Rows from expert 15 of block 7, named by matrix and row number. Rows with one number belong to one neuron. Each number is 50 + 10 x the weight over its row's rms, rounded and kept within 0 to 99. All counts start at 0. After the name is the row's rms in percent of the matrix's.
# up: expert up (model.blocks.7.mlp.up, 16x256x256), inputs 0-127
# down: expert down (model.blocks.7.mlp.down, 16x256x256, transposed), outputs 0-127
up.219 068:52 46 52 45 58 61 44 36 51 55 56 62 51 61 45 57 37 57 31 48 42 60 40 39 63 48 58 43 51 46 59 60 53 61 38 65 55 43 58 46 70 46 42 55 48 66 40 44 62 50 36 41 39 27 75 57 70 57 48 56 60 63 37 56 41 31 52 82 44 50 60 35 54 47 43 50 62 62 60 73 69 46 51 57 41 46 48 45 57 43 35 64 35 55 40 40 50 40 58 46 40 72 54 52 32 41 31 34 37 45 16 55 62 39 53 58 52 37 55 61 39 71 47 55 38 62 36 52
down.219 065:50 49 50 59 54 45 59 50 28 73 41 43 63 47 42 41 65 43 52 48 45 45 44 50 39 72 53 29 61 55 46 64 57 61 68 62 54 54 49 51 55 63 48 51 43 35 53 65 59 42 66 51 54 46 55 72 41 45 59 55 59 68 56 34 38 47 37 58 52 46 60 49 45 52 48 47 71 41 53 58 50 47 50 67 40 52 39 61 56 25 48 69 47 46 46 41 60 47 47 67 48 59 48 49 44 55 52 56 32 49 53 64 52 39 53 48 61 43 43 63 41 61 62 44 50 39 53 46
up.220 105:50 72 50 49 51 38 57 47 49 43 58 55 58 45 49 48 71 45 37 46 59 35 54 55 51 54 60 50 40 56 60 73 45 47 65 50 56 40 49 38 54 43 49 44 62 55 50 49 47 50 37 70 66 51 44 31 58 62 47 48 49 43 52 61 39 51 48 50 59 51 51 46 49 47 51 56 50 75 22 52 44 42 55 67 42 79 70 44 61 57 51 40 39 43 25 55 58 41 47 45 45 27 69 54 58 56 41 60 53 61 45 54 71 55 46 62 59 50 37 49 46 54 53 52 55 47 51 38
down.220 095:52 66 42 48 55 42 55 52 49 27 48 51 48 56 47 62 53 36 54 49 38 47 62 52 55 59 51 43 57 46 49 62 59 67 65 52 51 52 46 48 74 57 53 51 41 29 56 63 41 53 56 54 57 45 47 68 29 43 50 52 46 63 54 38 54 55 52 63 45 53 58 49 54 47 39 56 60 44 47 51 48 45 45 25 60 49 44 40 58 01 54 79 50 39 50 49 55 32 57 42 50 48 54 50 47 49 57 54 53 61 46 42 70 55 44 45 36 57 54 54 51 46 50 46 54 50 46 54
up.221 086:54 39 57 39 56 41 49 77 60 47 62 36 50 71 56 69 45 41 57 49 53 43 57 46 56 49 46 56 64 49 64 37 71 34 54 35 54 43 55 41 51 44 58 58 56 47 46 43 58 40 48 55 59 43 67 66 56 40 57 49 47 72 54 42 52 46 50 55 59 45 52 46 39 51 58 54 48 58 48 66 57 51 33 54 49 34 59 32 56 43 35 55 52 71 55 43 41 41 62 55 47 56 66 38 37 26 45 41 47 43 39 41 56 46 54 53 60 68 40 75 53 50 40 55 50 57 39 52
down.221 064:52 43 37 51 37 42 59 44 40 49 33 49 64 43 29 46 44 62 33 33 53 59 43 49 48 52 46 46 50 40 26 30 38 40 57 44 45 43 53 43 52 54 40 51 55 32 57 53 52 39 45 63 60 43 55 49 38 41 58 61 53 47 58 46 19 55 47 45 42 37 42 37 55 59 61 64 75 52 64 58 64 47 61 60 33 39 49 43 35 42 55 65 56 43 57 72 65 53 28 43 63 55 53 49 43 52 57 63 44 52 49 63 53 63 39 52 55 42 56 64 53 48 66 43 57 44 35 54
up.222 068:58 48 43 45 61 69 43 53 54 46 33 56 78 43 45 39 57 45 42 50 37 58 35 62 67 42 37 41 34 58 48 80 50 54 43 35 57 60 46 52 46 48 38 37 61 43 44 43 46 47 40 53 51 49 42 57 57 76 44 47 40 63 40 39 24 60 36 55 66 59 50 49 57 49 50 43 37 36 40 63 40 52 52 48 28 54 61 57 42 64 44 55 48 56 36 44 60 65 61 48 47 55 44 60 44 65 52 56 42 60 43 35 55 54 51 56 73 45 45 51 53 59 39 68 50 62 49 54
down.222 067:61 40 31 64 31 58 43 45 54 54 62 54 59 62 41 57 36 65 45 66 51 45 45 57 45 54 37 40 59 61 59 57 57 49 64 56 54 69 65 53 61 70 55 54 43 45 45 53 47 43 59 49 51 59 53 54 34 33 51 48 30 63 41 31 42 59 49 48 37 46 53 52 36 53 54 33 51 53 55 53 49 50 53 45 53 45 40 50 44 32 78 61 41 37 21 40 62 45 55 61 56 50 58 43 47 40 65 63 44 47 52 54 57 61 50 44 48 27 44 37 32 45 45 42 47 46 45 44
up.223 070:39 52 51 39 37 45 42 58 39 46 39 36 48 55 48 61 58 57 45 49 55 49 49 52 57 45 53 57 49 44 42 30 58 34 58 57 52 55 54 38 73 47 45 56 65 50 48 48 55 55 50 51 47 53 51 56 71 41 35 56 67 68 52 52 39 33 57 61 60 48 46 57 44 46 51 41 40 37 54 60 46 48 53 54 63 53 59 58 29 60 25 39 55 79 58 35 34 21 43 63 59 25 43 45 46 59 61 62 29 51 42 55 44 36 50 34 55 57 48 81 57 48 41 44 26 49 57 44
down.223 068:54 36 51 56 42 55 64 44 50 51 54 49 57 45 51 52 58 46 54 55 53 36 54 35 45 29 49 49 48 65 41 49 51 49 59 71 49 47 41 58 50 44 62 39 53 11 72 38 56 63 58 32 53 38 58 47 53 34 38 35 47 52 59 52 38 37 48 65 32 34 65 31 58 47 58 40 62 66 54 37 66 55 62 51 45 44 56 63 45 25 57 59 46 55 58 38 42 51 53 32 56 38 46 65 46 58 49 44 42 56 45 61 47 45 66 43 47 31 51 33 47 41 48 52 65 48 50 48
up.224 102:54 48 54 48 59 81 60 51 52 57 43 52 55 43 66 60 45 43 42 61 50 65 42 57 59 56 63 43 40 66 41 53 55 58 42 57 64 65 47 42 38 53 51 45 59 62 42 31 58 35 63 33 49 53 36 67 64 61 43 44 71 43 44 50 32 40 51 66 46 49 58 51 47 55 39 60 61 40 42 79 55 37 39 55 55 50 50 66 41 40 36 60 49 59 49 53 42 54 60 45 35 60 45 58 44 55 52 48 37 54 42 47 54 32 50 33 65 58 52 83 49 82 52 60 50 47 38 40
down.224 111:52 59 48 57 62 47 64 46 60 55 49 49 61 48 46 60 52 70 55 56 48 56 54 46 48 50 49 57 44 65 48 38 52 69 65 38 62 55 47 57 59 68 56 53 56 25 55 57 52 44 45 58 48 33 62 39 49 32 67 61 55 68 54 38 47 53 35 63 66 57 46 47 40 62 57 36 53 62 58 50 60 54 40 52 59 44 37 42 24 40 62 63 37 45 30 41 42 55 55 51 48 51 28 61 40 57 53 52 45 60 39 72 62 52 54 40 50 43 42 54 38 45 61 45 55 43 42 60
up.225 119:54 48 43 42 55 42 67 50 40 60 45 48 36 64 46 50 58 49 38 56 49 58 31 45 49 62 52 38 48 46 48 47 45 50 57 55 60 65 61 43 70 49 54 42 43 35 47 69 41 56 55 55 55 58 53 47 39 35 45 42 48 51 49 51 24 33 46 64 69 41 55 52 43 32 60 80 69 45 31 48 16 47 38 54 34 55 68 51 55 40 50 38 52 56 34 36 51 54 56 57 35 37 45 44 46 50 54 54 54 54 31 43 51 48 44 57 49 58 57 65 58 56 67 49 54 55 38 44
down.225 132:54 56 47 51 52 37 64 60 54 47 40 58 54 49 34 67 51 55 52 63 43 46 67 48 47 52 51 60 53 62 43 29 56 55 68 36 53 63 45 57 50 67 61 55 26 19 33 61 57 47 49 61 49 39 49 40 55 39 47 48 50 56 59 49 54 47 34 65 59 56 45 56 60 51 43 36 51 47 40 36 60 67 45 46 56 44 42 45 32 25 66 65 60 50 38 33 38 42 59 50 65 56 41 51 38 58 48 54 37 64 36 75 62 41 46 47 49 51 56 62 50 55 64 48 47 50 35 60
up.226 105:54 36 44 52 52 76 52 64 34 53 38 42 48 56 56 39 55 51 60 50 42 62 39 44 55 57 60 51 48 45 42 50 56 68 41 56 57 56 52 40 39 55 30 35 51 66 51 36 48 47 57 38 50 49 39 63 55 56 48 50 70 63 45 43 34 52 49 72 54 47 55 46 60 49 57 55 50 51 50 69 48 45 46 62 65 51 51 70 54 51 38 54 43 51 54 42 49 37 59 46 38 42 44 33 43 61 47 47 44 59 54 43 61 48 48 26 70 53 55 75 56 69 58 61 40 42 42 45
down.226 105:52 61 51 56 54 60 64 52 52 46 36 50 59 42 38 58 56 68 54 56 45 53 51 54 50 44 50 54 40 62 44 43 54 69 70 42 54 54 53 60 55 69 65 59 34 21 48 54 57 39 52 56 55 45 64 48 53 13 59 54 41 65 55 54 52 38 30 65 48 52 49 54 50 59 46 50 52 40 45 30 58 58 33 46 58 39 39 46 24 40 52 59 48 56 41 36 44 47 63 48 65 61 45 49 35 53 37 57 39 54 31 75 64 49 48 51 50 40 59 56 41 50 68 52 41 50 48 67
up.227 064:53 51 46 37 52 40 68 55 52 59 70 70 49 37 42 53 62 46 63 49 50 34 58 37 57 46 53 54 34 50 37 39 39 50 48 44 62 39 34 51 55 25 74 50 65 57 55 48 36 25 69 49 53 61 59 40 37 61 41 51 44 45 40 41 48 44 40 35 42 71 51 63 44 45 52 44 39 53 47 52 47 43 39 64 40 65 34 50 50 44 53 33 62 70 45 49 41 52 43 41 55 55 48 35 48 45 46 46 48 49 25 66 59 39 51 65 58 45 50 49 60 68 69 70 41 44 50 50
down.227 062:41 59 55 55 48 37 32 37 53 65 43 57 41 61 60 50 57 49 49 61 39 51 43 53 43 61 54 43 42 34 53 41 28 51 54 67 50 77 34 48 48 36 63 39 61 59 51 43 62 60 44 57 49 39 36 40 54 54 60 42 52 23 50 35 52 45 56 63 52 56 38 45 68 52 63 40 49 48 54 42 60 54 50 50 37 66 47 41 67 49 58 57 42 65 49 50 34 51 44 48 43 62 60 47 48 64 46 46 46 51 57 60 60 35 34 40 47 43 59 62 58 50 44 33 35 53 36 53
up.228 125:65 55 53 52 53 52 35 48 49 40 48 36 59 43 47 45 53 62 54 47 34 49 68 44 40 40 31 44 55 39 48 53 29 46 35 60 47 47 33 54 49 54 45 50 46 40 36 64 43 51 57 51 47 48 41 49 46 69 51 63 55 36 44 49 48 60 61 43 43 60 41 48 60 60 39 37 36 46 76 52 71 58 49 40 54 56 47 67 55 57 57 50 70 48 58 46 48 34 41 45 77 59 44 57 57 65 50 75 65 48 59 41 49 63 29 43 39 36 52 29 42 39 45 48 54 53 61 34
down.228 130:50 42 44 41 73 65 55 47 60 64 61 42 44 60 60 49 41 61 50 58 71 47 43 44 66 42 40 42 60 47 65 54 41 31 35 70 55 42 40 63 40 51 57 45 77 63 53 41 53 50 46 36 39 57 43 53 37 49 53 34 52 52 46 44 57 50 55 37 35 55 50 41 39 42 64 51 44 55 47 62 44 40 54 40 42 36 59 47 43 70 47 36 41 51 57 42 51 45 39 42 46 35 44 58 58 39 57 51 58 44 55 79 43 62 46 66 57 64 41 45 36 35 48 44 61 55 66 53
up.229 089:50 60 54 45 43 71 35 47 55 61 41 61 19 47 43 52 56 52 46 39 52 41 63 55 42 41 54 30 59 64 62 55 63 45 36 41 40 36 43 30 31 50 56 54 47 62 47 59 57 42 46 71 41 44 55 65 67 68 52 41 30 49 51 36 50 58 51 56 45 57 62 64 64 55 52 51 39 46 59 60 49 38 55 59 41 39 50 67 63 46 42 50 64 57 41 45 72 54 50 55 56 56 56 60 49 64 51 62 48 63 58 46 49 52 55 58 37 48 43 47 50 49 53 40 47 40 54 70
down.229 089:57 41 37 58 74 55 44 40 55 54 76 46 48 63 72 53 61 69 44 63 43 51 70 54 55 58 46 54 46 43 61 49 47 47 27 51 49 58 43 54 36 55 45 50 52 60 52 45 64 58 59 59 55 77 48 29 35 50 59 52 55 59 42 41 51 50 51 53 49 58 48 33 41 44 48 45 33 32 38 42 47 37 42 49 44 56 51 38 42 57 58 60 50 46 54 42 48 53 47 49 53 41 50 52 49 35 57 61 51 54 43 56 51 36 53 73 56 34 55 25 49 61 47 53 55 67 59 47
up.230 058:49 42 34 40 54 52 43 57 36 48 49 31 51 49 66 50 52 41 60 46 56 64 54 51 56 40 63 56 21 68 36 48 50 50 40 57 48 60 56 53 50 56 57 55 53 66 53 62 68 65 42 43 51 55 38 55 61 42 48 39 46 46 50 34 47 43 28 46 46 66 51 36 60 55 48 49 49 45 43 50 24 46 52 69 57 52 47 56 51 39 45 63 58 39 26 23 65 63 46 58 48 48 36 60 37 45 34 60 34 47 45 51 55 76 50 45 55 54 54 46 55 45 46 43 48 57 42 51
down.230 051:46 51 31 48 41 54 62 51 49 49 71 38 64 74 42 31 43 50 51 42 49 60 68 68 54 48 41 39 59 47 44 56 62 54 60 53 43 57 45 27 47 56 51 40 44 52 51 59 59 45 62 49 44 58 41 59 40 52 55 49 36 50 41 73 43 52 50 44 37 41 63 45 51 53 39 56 60 63 54 48 55 42 49 63 51 47 51 63 62 62 50 57 71 47 59 43 55 51 55 29 53 48 62 31 48 38 57 54 48 30 59 32 58 53 64 51 45 63 40 45 35 50 54 55 58 30 45 61
up.231 118:46 54 57 58 43 56 40 55 42 35 49 49 58 37 55 48 61 56 61 48 52 55 76 56 42 47 39 44 49 52 42 31 44 49 36 54 71 46 31 32 32 51 57 50 44 56 28 50 41 36 50 39 54 52 46 62 57 61 55 50 51 36 50 40 44 46 57 39 39 60 39 59 49 58 53 49 31 40 77 58 76 39 46 48 53 69 41 54 46 47 56 61 58 46 73 43 56 36 40 27 84 51 49 48 57 46 49 56 55 45 52 57 44 61 37 47 31 33 53 45 53 45 45 55 41 52 58 38
down.231 116:52 51 48 53 69 45 56 53 61 52 51 46 33 47 64 65 54 63 41 66 51 51 59 55 55 40 50 34 49 52 57 48 52 44 36 62 44 51 52 55 44 47 68 45 78 69 48 45 49 45 53 53 37 54 45 42 43 50 58 43 61 46 58 52 65 65 42 31 43 64 49 52 50 41 69 51 29 46 40 55 40 39 40 40 52 53 50 42 34 72 36 46 47 54 47 34 43 45 49 44 49 34 42 57 66 42 54 54 61 54 50 81 49 57 55 52 62 54 56 58 41 45 47 51 52 60 53 62
up.232 096:56 41 41 54 56 36 34 48 58 52 48 19 50 50 62 56 53 43 63 40 56 42 43 52 60 43 27 58 50 38 45 31 36 55 53 39 58 56 40 59 40 50 57 46 41 39 42 42 59 68 35 55 53 38 46 63 56 38 25 45 48 46 52 40 47 65 29 47 36 62 35 57 32 69 65 48 56 46 34 48 57 34 56 55 65 45 53 42 55 55 62 57 54 51 57 51 70 58 46 66 65 49 35 56 53 39 47 39 51 51 66 45 52 67 51 66 57 56 48 48 49 41 49 57 55 51 54 62
down.232 079:50 55 53 41 49 53 37 36 51 57 42 46 69 55 40 26 52 52 58 50 49 48 46 37 47 38 36 54 54 51 56 60 36 40 66 53 51 56 58 36 36 51 59 48 50 51 43 63 52 41 39 66 49 38 56 52 62 40 53 56 43 49 53 44 51 52 65 35 53 21 56 58 51 71 39 49 72 63 52 49 64 54 51 78 35 38 54 39 65 62 53 52 51 66 74 43 39 40 57 48 69 69 66 47 46 53 34 53 41 28 44 51 45 44 44 44 47 38 51 59 54 56 52 60 48 39 52 62
up.233 110:49 38 36 48 48 39 64 46 47 62 51 57 28 59 44 47 61 45 43 70 51 57 25 52 57 62 52 48 52 42 46 33 45 51 66 48 45 67 62 38 61 47 43 48 46 36 60 62 45 50 55 55 59 48 50 56 43 29 41 42 37 42 57 45 33 38 33 63 53 34 61 45 39 44 57 67 71 47 32 34 21 48 38 55 32 48 59 51 54 46 58 32 47 48 48 30 51 53 66 57 33 40 47 56 44 50 49 47 45 53 41 50 44 37 52 55 48 68 57 70 56 57 70 58 55 57 46 51
down.233 126:52 51 47 50 58 46 56 56 45 47 47 46 43 53 39 57 51 53 54 55 30 55 62 51 43 43 44 65 57 62 40 38 59 60 68 34 46 59 50 58 44 68 66 54 27 18 30 53 48 59 52 74 46 40 52 40 56 46 43 55 47 64 57 37 60 44 37 70 52 51 49 59 54 57 53 34 59 48 43 29 51 63 50 44 59 35 35 38 33 29 64 77 54 51 39 44 44 47 62 46 59 59 46 52 26 54 39 50 41 62 39 73 56 44 44 44 53 55 46 64 40 53 65 57 45 50 45 51
up.234 118:43 67 65 47 35 58 53 59 61 66 35 52 38 53 53 70 43 51 55 53 66 47 54 52 45 61 62 43 55 75 57 42 65 33 50 47 46 49 67 45 63 46 56 51 42 40 50 56 54 39 72 46 44 65 67 50 49 37 49 45 60 45 54 62 52 41 58 49 60 34 55 55 44 44 55 59 51 45 41 51 32 60 48 36 39 39 50 50 51 44 37 57 54 67 50 57 39 53 60 67 33 62 52 47 47 46 51 20 57 41 35 55 58 52 57 56 48 39 55 69 63 61 59 59 65 41 57 49
down.234 116:42 29 62 50 49 18 47 50 57 51 42 55 60 39 28 41 65 36 59 47 52 65 51 43 51 48 45 39 49 36 37 50 35 53 65 37 37 51 41 41 50 40 53 48 69 27 49 55 52 58 36 57 49 29 39 50 68 74 61 41 57 46 60 53 50 39 41 63 65 33 45 59 69 58 41 51 51 61 55 48 60 62 58 52 59 51 56 48 47 28 58 60 57 58 43 52 43 30 46 45 46 62 36 66 54 60 49 47 45 63 63 78 59 42 39 44 37 47 46 72 46 52 59 43 51 35 45 51
up.235 090:48 54 34 43 47 43 65 67 45 58 37 58 48 61 56 46 72 40 25 54 48 39 42 47 47 52 53 50 51 41 46 38 54 41 57 56 46 49 59 48 62 46 63 34 51 47 49 58 48 72 63 45 50 43 54 48 51 56 29 50 51 58 51 56 22 44 44 53 61 40 53 51 34 44 47 54 61 44 39 50 19 50 53 53 36 71 59 54 57 51 49 57 43 54 45 31 59 50 59 72 49 23 53 44 51 43 51 44 50 51 37 60 47 51 47 51 54 62 49 60 69 47 51 48 30 34 34 42
down.235 087:57 40 53 50 49 31 58 55 52 37 33 59 61 48 39 57 32 57 52 55 52 55 70 53 35 48 50 59 43 65 42 47 49 65 69 42 45 48 60 51 50 55 52 51 41 18 46 51 55 48 42 54 47 48 48 40 68 49 50 60 47 57 59 50 55 54 38 75 55 38 51 60 67 46 46 37 50 54 57 32 67 57 44 31 67 49 44 52 45 11 61 58 48 49 58 44 40 65 43 52 61 58 43 54 25 59 52 61 40 58 46 60 59 49 48 57 50 43 54 65 53 51 52 39 59 33 41 57
up.236 108:51 58 58 56 46 58 44 58 56 38 51 47 55 39 45 45 56 50 57 55 48 58 63 57 37 46 38 50 57 50 45 49 41 45 36 60 59 42 28 39 49 46 58 42 47 52 32 60 45 30 50 42 44 52 42 56 53 60 58 64 48 37 37 43 44 58 51 42 47 64 44 58 47 60 51 54 33 26 74 58 70 45 41 42 55 59 49 61 50 48 60 64 65 42 67 46 49 32 48 38 87 51 45 52 60 54 46 67 54 40 57 53 59 57 35 57 36 37 49 38 52 52 36 45 43 49 42 32
down.236 097:43 53 43 43 68 50 51 54 56 64 60 40 30 49 71 56 53 67 44 63 56 55 46 50 51 44 46 36 54 47 61 55 41 52 32 60 45 51 36 54 50 39 68 56 86 65 47 43 56 47 51 57 49 61 50 47 41 42 66 38 50 44 56 42 57 57 31 35 55 69 36 41 43 36 74 50 42 54 44 55 34 37 50 32 43 45 55 47 36 62 42 43 54 54 51 40 47 56 53 39 40 40 49 47 56 42 46 63 54 61 58 69 50 57 37 54 66 50 46 54 44 47 43 44 48 43 59 60
up.237 096:52 45 66 42 39 51 54 37 43 54 54 44 42 62 63 48 59 54 57 55 57 65 29 60 62 47 48 61 62 55 62 47 58 54 47 39 57 55 56 42 55 38 41 51 49 46 48 54 57 26 45 47 52 51 53 52 56 36 55 28 60 59 48 48 32 50 50 63 71 42 58 46 40 49 64 65 52 48 39 53 31 48 32 67 34 25 53 61 48 45 42 48 55 50 49 43 50 61 56 54 37 59 64 59 51 63 51 27 41 35 38 55 49 36 66 68 43 55 43 70 51 52 63 62 48 48 41 49
down.237 092:50 51 66 62 52 58 60 48 32 41 37 51 50 44 41 50 62 52 50 58 29 56 51 59 41 55 43 52 59 36 39 56 42 63 71 44 50 63 46 49 38 61 67 56 45 33 54 58 48 38 57 75 51 51 54 35 47 34 48 46 48 47 57 44 48 36 54 71 50 49 40 47 57 51 50 41 60 46 51 40 53 59 63 49 52 37 50 47 33 46 51 68 60 58 44 47 38 32 45 59 50 57 43 38 39 65 58 50 36 69 39 79 56 42 46 38 55 35 56 55 58 57 49 63 49 58 43 49
up.238 073:41 61 63 51 48 53 44 63 50 30 69 48 60 48 57 47 55 43 56 57 60 38 53 54 49 44 47 49 51 51 44 34 41 42 36 59 63 43 45 39 38 47 60 30 61 58 56 53 44 41 44 46 54 54 52 80 70 46 49 61 59 55 48 46 38 51 52 49 57 62 38 60 44 61 51 57 39 23 66 58 52 44 38 47 57 60 47 59 61 40 48 53 57 59 63 70 53 30 47 38 56 48 37 43 33 40 48 34 48 48 46 45 66 45 36 58 45 40 47 67 60 55 47 39 39 56 46 25
down.238 074:48 44 45 58 68 53 55 55 57 67 45 34 21 46 50 65 51 57 44 54 51 46 66 38 48 29 62 37 54 54 52 58 40 55 34 66 43 51 36 45 47 50 71 62 68 44 47 49 42 36 61 60 50 51 51 47 32 36 57 35 48 56 62 56 52 53 36 50 53 64 38 63 63 47 64 38 48 48 53 67 45 51 61 47 47 55 53 47 36 36 32 63 68 56 39 30 44 49 58 44 53 49 47 49 47 42 44 41 54 54 46 76 55 42 47 58 69 42 36 61 47 41 41 52 52 41 55 61
up.239 054:53 45 49 50 56 46 65 70 54 56 51 45 39 47 42 63 63 63 59 53 34 53 60 54 39 33 82 58 48 41 47 48 53 43 56 41 34 42 66 45 39 40 69 76 56 47 76 44 66 47 48 56 54 30 54 70 59 63 52 40 33 43 51 52 56 54 40 49 40 67 42 67 43 39 41 58 41 40 56 53 46 54 29 56 54 67 60 47 53 36 49 55 55 58 58 44 52 48 46 47 45 57 65 56 61 41 50 43 43 54 35 57 53 38 61 53 64 51 47 47 49 50 51 60 34 40 42 45
down.239 052:37 41 61 55 67 44 40 43 53 49 48 52 34 43 39 50 48 67 46 73 45 46 56 39 44 59 53 53 46 48 35 42 64 64 33 47 72 58 61 59 50 52 40 57 46 72 49 52 42 58 47 36 39 62 50 31 51 49 35 43 70 61 40 42 39 44 55 69 59 69 66 45 53 49 49 47 39 42 50 59 47 39 63 43 47 60 49 45 59 29 57 41 62 45 52 26 66 54 50 45 46 43 52 43 31 51 30 55 46 51 42 60 47 41 60 50 43 51 33 53 27 49 39 33 35 47 68 51
up.240 120:48 51 43 43 44 48 61 62 46 64 44 51 20 66 42 57 50 38 45 67 52 53 28 55 51 62 60 40 52 44 46 50 52 50 65 52 53 60 59 44 66 47 43 49 46 39 53 54 53 51 57 56 50 53 56 45 52 41 41 45 56 39 57 55 32 32 45 56 62 35 61 44 47 35 56 68 69 47 38 58 30 44 38 57 42 57 57 53 51 55 50 41 48 55 44 44 47 49 69 64 35 30 42 38 50 56 52 49 55 53 37 49 55 46 37 48 65 59 61 76 60 58 64 56 50 49 46 33
down.240 137:41 45 56 55 46 35 54 56 51 50 37 64 53 44 36 59 59 53 58 57 42 53 56 60 42 52 48 57 49 50 42 36 54 67 69 38 48 58 58 49 53 66 61 55 40 15 35 49 51 60 43 63 46 41 56 46 55 40 51 52 49 64 52 37 65 46 27 71 54 44 42 57 62 56 46 36 53 47 42 33 61 70 44 52 60 33 45 52 33 19 64 64 45 49 36 41 36 41 63 43 61 60 44 62 32 53 45 46 43 58 40 75 55 40 47 46 49 49 52 68 50 54 61 51 50 51 37 55
up.241 072:47 37 35 40 39 30 52 80 35 41 56 67 29 53 47 51 52 38 49 42 49 54 44 43 63 55 61 56 48 22 53 49 46 43 45 32 43 30 43 55 40 31 65 57 56 38 63 36 51 58 50 40 46 37 64 64 57 44 46 50 52 42 45 55 69 51 53 38 44 50 69 51 43 41 57 54 56 45 41 41 47 48 23 47 49 73 50 38 55 43 46 57 33 55 58 31 52 64 61 52 40 50 47 56 52 35 50 55 53 68 44 57 42 47 60 58 45 58 53 56 51 59 43 51 34 33 42 39
down.241 066:52 58 47 65 31 42 57 67 39 62 29 56 39 58 59 73 53 46 45 48 52 52 49 47 49 56 51 62 31 59 32 48 47 57 23 51 51 65 45 41 57 46 44 51 58 50 50 40 54 70 62 61 49 45 59 26 61 45 59 38 52 41 49 47 49 60 48 70 46 49 57 59 65 49 37 43 40 45 63 33 48 64 53 47 60 64 45 49 45 53 47 47 50 69 43 41 26 62 52 32 56 45 57 56 25 54 44 40 42 76 54 47 55 45 49 37 38 39 52 57 45 53 46 38 45 51 43 52
up.242 110:60 57 53 50 45 44 43 41 50 48 34 42 48 42 27 57 62 64 41 39 43 52 62 50 41 37 36 47 51 39 49 62 32 49 28 50 45 41 40 53 55 55 49 50 48 28 40 69 47 57 47 55 50 34 45 56 55 65 56 58 40 41 50 39 62 61 58 43 47 64 39 48 60 54 46 29 51 46 62 47 63 71 43 38 60 43 51 57 63 55 60 53 74 48 50 38 54 40 40 58 77 62 49 64 57 66 49 73 58 53 53 43 38 63 35 51 40 42 59 38 45 49 38 41 57 55 57 49
down.242 110:52 34 40 48 55 67 59 47 54 63 63 39 40 53 67 53 42 60 40 61 56 36 38 39 59 44 44 44 60 48 53 46 51 29 30 62 53 51 40 55 44 47 56 43 67 71 55 40 62 51 48 42 30 62 43 66 34 47 53 53 38 61 50 37 62 44 63 32 46 52 45 35 30 46 67 55 47 57 49 55 40 38 58 59 36 35 77 55 37 71 57 38 52 67 58 37 51 44 40 36 38 48 40 56 60 38 45 60 54 37 54 84 34 58 49 69 55 53 51 39 45 42 40 57 52 56 65 45
up.243 126:53 56 55 51 45 52 39 54 58 39 59 41 51 45 47 48 62 53 57 53 46 65 71 53 46 51 29 42 58 43 50 43 39 50 34 60 55 42 26 41 42 52 47 48 52 43 35 57 45 38 55 46 50 52 40 47 62 71 61 64 49 35 44 48 48 57 57 50 44 67 38 52 48 57 49 48 47 38 79 49 75 39 41 38 53 54 47 56 62 51 56 61 59 47 67 54 49 26 39 39 72 62 45 53 60 52 46 72 56 54 63 54 48 60 42 53 38 40 60 41 45 38 44 48 45 56 53 35
down.243 123:52 48 39 54 68 48 51 57 60 53 59 35 29 59 64 63 48 64 39 54 63 45 52 58 55 41 43 42 60 51 52 57 48 45 26 62 46 41 43 61 42 40 58 43 76 68 37 37 53 59 42 52 41 56 45 44 47 48 54 52 49 55 60 37 47 52 42 39 50 61 48 40 43 29 63 50 35 59 51 61 43 42 47 43 47 33 50 51 33 73 45 44 49 53 52 33 48 52 47 39 36 26 55 54 70 41 43 57 60 53 50 66 47 65 51 56 64 48 59 43 49 55 51 52 54 56 65 56
up.244 132:43 61 52 60 51 48 44 53 52 40 54 45 49 37 44 54 53 50 58 53 47 53 65 45 32 43 29 51 54 42 45 36 44 51 33 55 68 36 23 42 45 48 52 46 43 49 29 59 43 41 56 45 58 53 51 60 52 63 54 60 53 30 43 46 49 54 57 42 40 67 35 53 54 55 42 45 37 47 76 60 69 34 50 36 63 65 49 54 56 41 57 54 65 43 65 49 61 39 45 46 80 63 52 57 52 47 44 60 62 52 54 47 51 62 41 54 29 37 48 38 48 38 41 50 34 55 49 37
down.244 124:55 43 44 54 72 53 47 51 58 59 62 38 29 61 68 52 39 70 38 62 55 48 55 49 56 42 48 41 51 52 62 62 46 41 27 61 54 52 47 63 46 53 60 43 68 71 43 41 50 54 57 58 41 51 50 43 50 43 52 40 54 48 50 42 56 47 44 37 37 62 49 42 51 36 67 49 35 46 50 50 32 35 47 31 35 31 55 46 39 65 42 43 52 51 48 40 44 60 46 51 49 33 47 50 59 39 53 62 45 54 53 70 44 62 53 60 74 56 53 49 44 51 51 44 49 57 63 56
up.245 133:52 51 41 42 43 49 60 55 51 64 40 53 25 61 44 47 58 44 46 65 44 57 29 48 46 61 60 46 51 40 46 34 50 50 62 48 50 67 64 39 60 47 49 35 43 35 41 61 43 46 57 56 51 45 51 50 37 42 44 42 50 48 55 56 27 30 44 61 64 31 61 52 47 40 60 70 67 50 31 53 21 50 35 52 33 59 62 51 54 38 46 34 52 53 45 43 45 45 67 54 31 25 47 46 39 49 60 56 53 56 35 46 53 43 44 49 55 61 57 75 58 53 75 56 59 53 46 43
down.245 147:52 51 57 55 46 35 62 57 53 44 31 60 52 44 43 54 49 53 47 59 36 57 58 57 36 49 48 57 49 53 34 31 56 65 64 28 51 57 52 51 57 74 57 56 40 15 41 50 49 45 46 64 45 35 54 31 65 41 47 56 48 65 58 41 56 42 34 66 56 58 47 61 60 49 44 40 59 49 48 31 53 63 45 46 61 40 37 49 34 28 61 64 40 47 41 42 31 46 60 54 61 55 41 53 32 62 33 52 36 62 37 73 62 37 50 42 49 41 55 68 47 54 57 55 43 51 38 51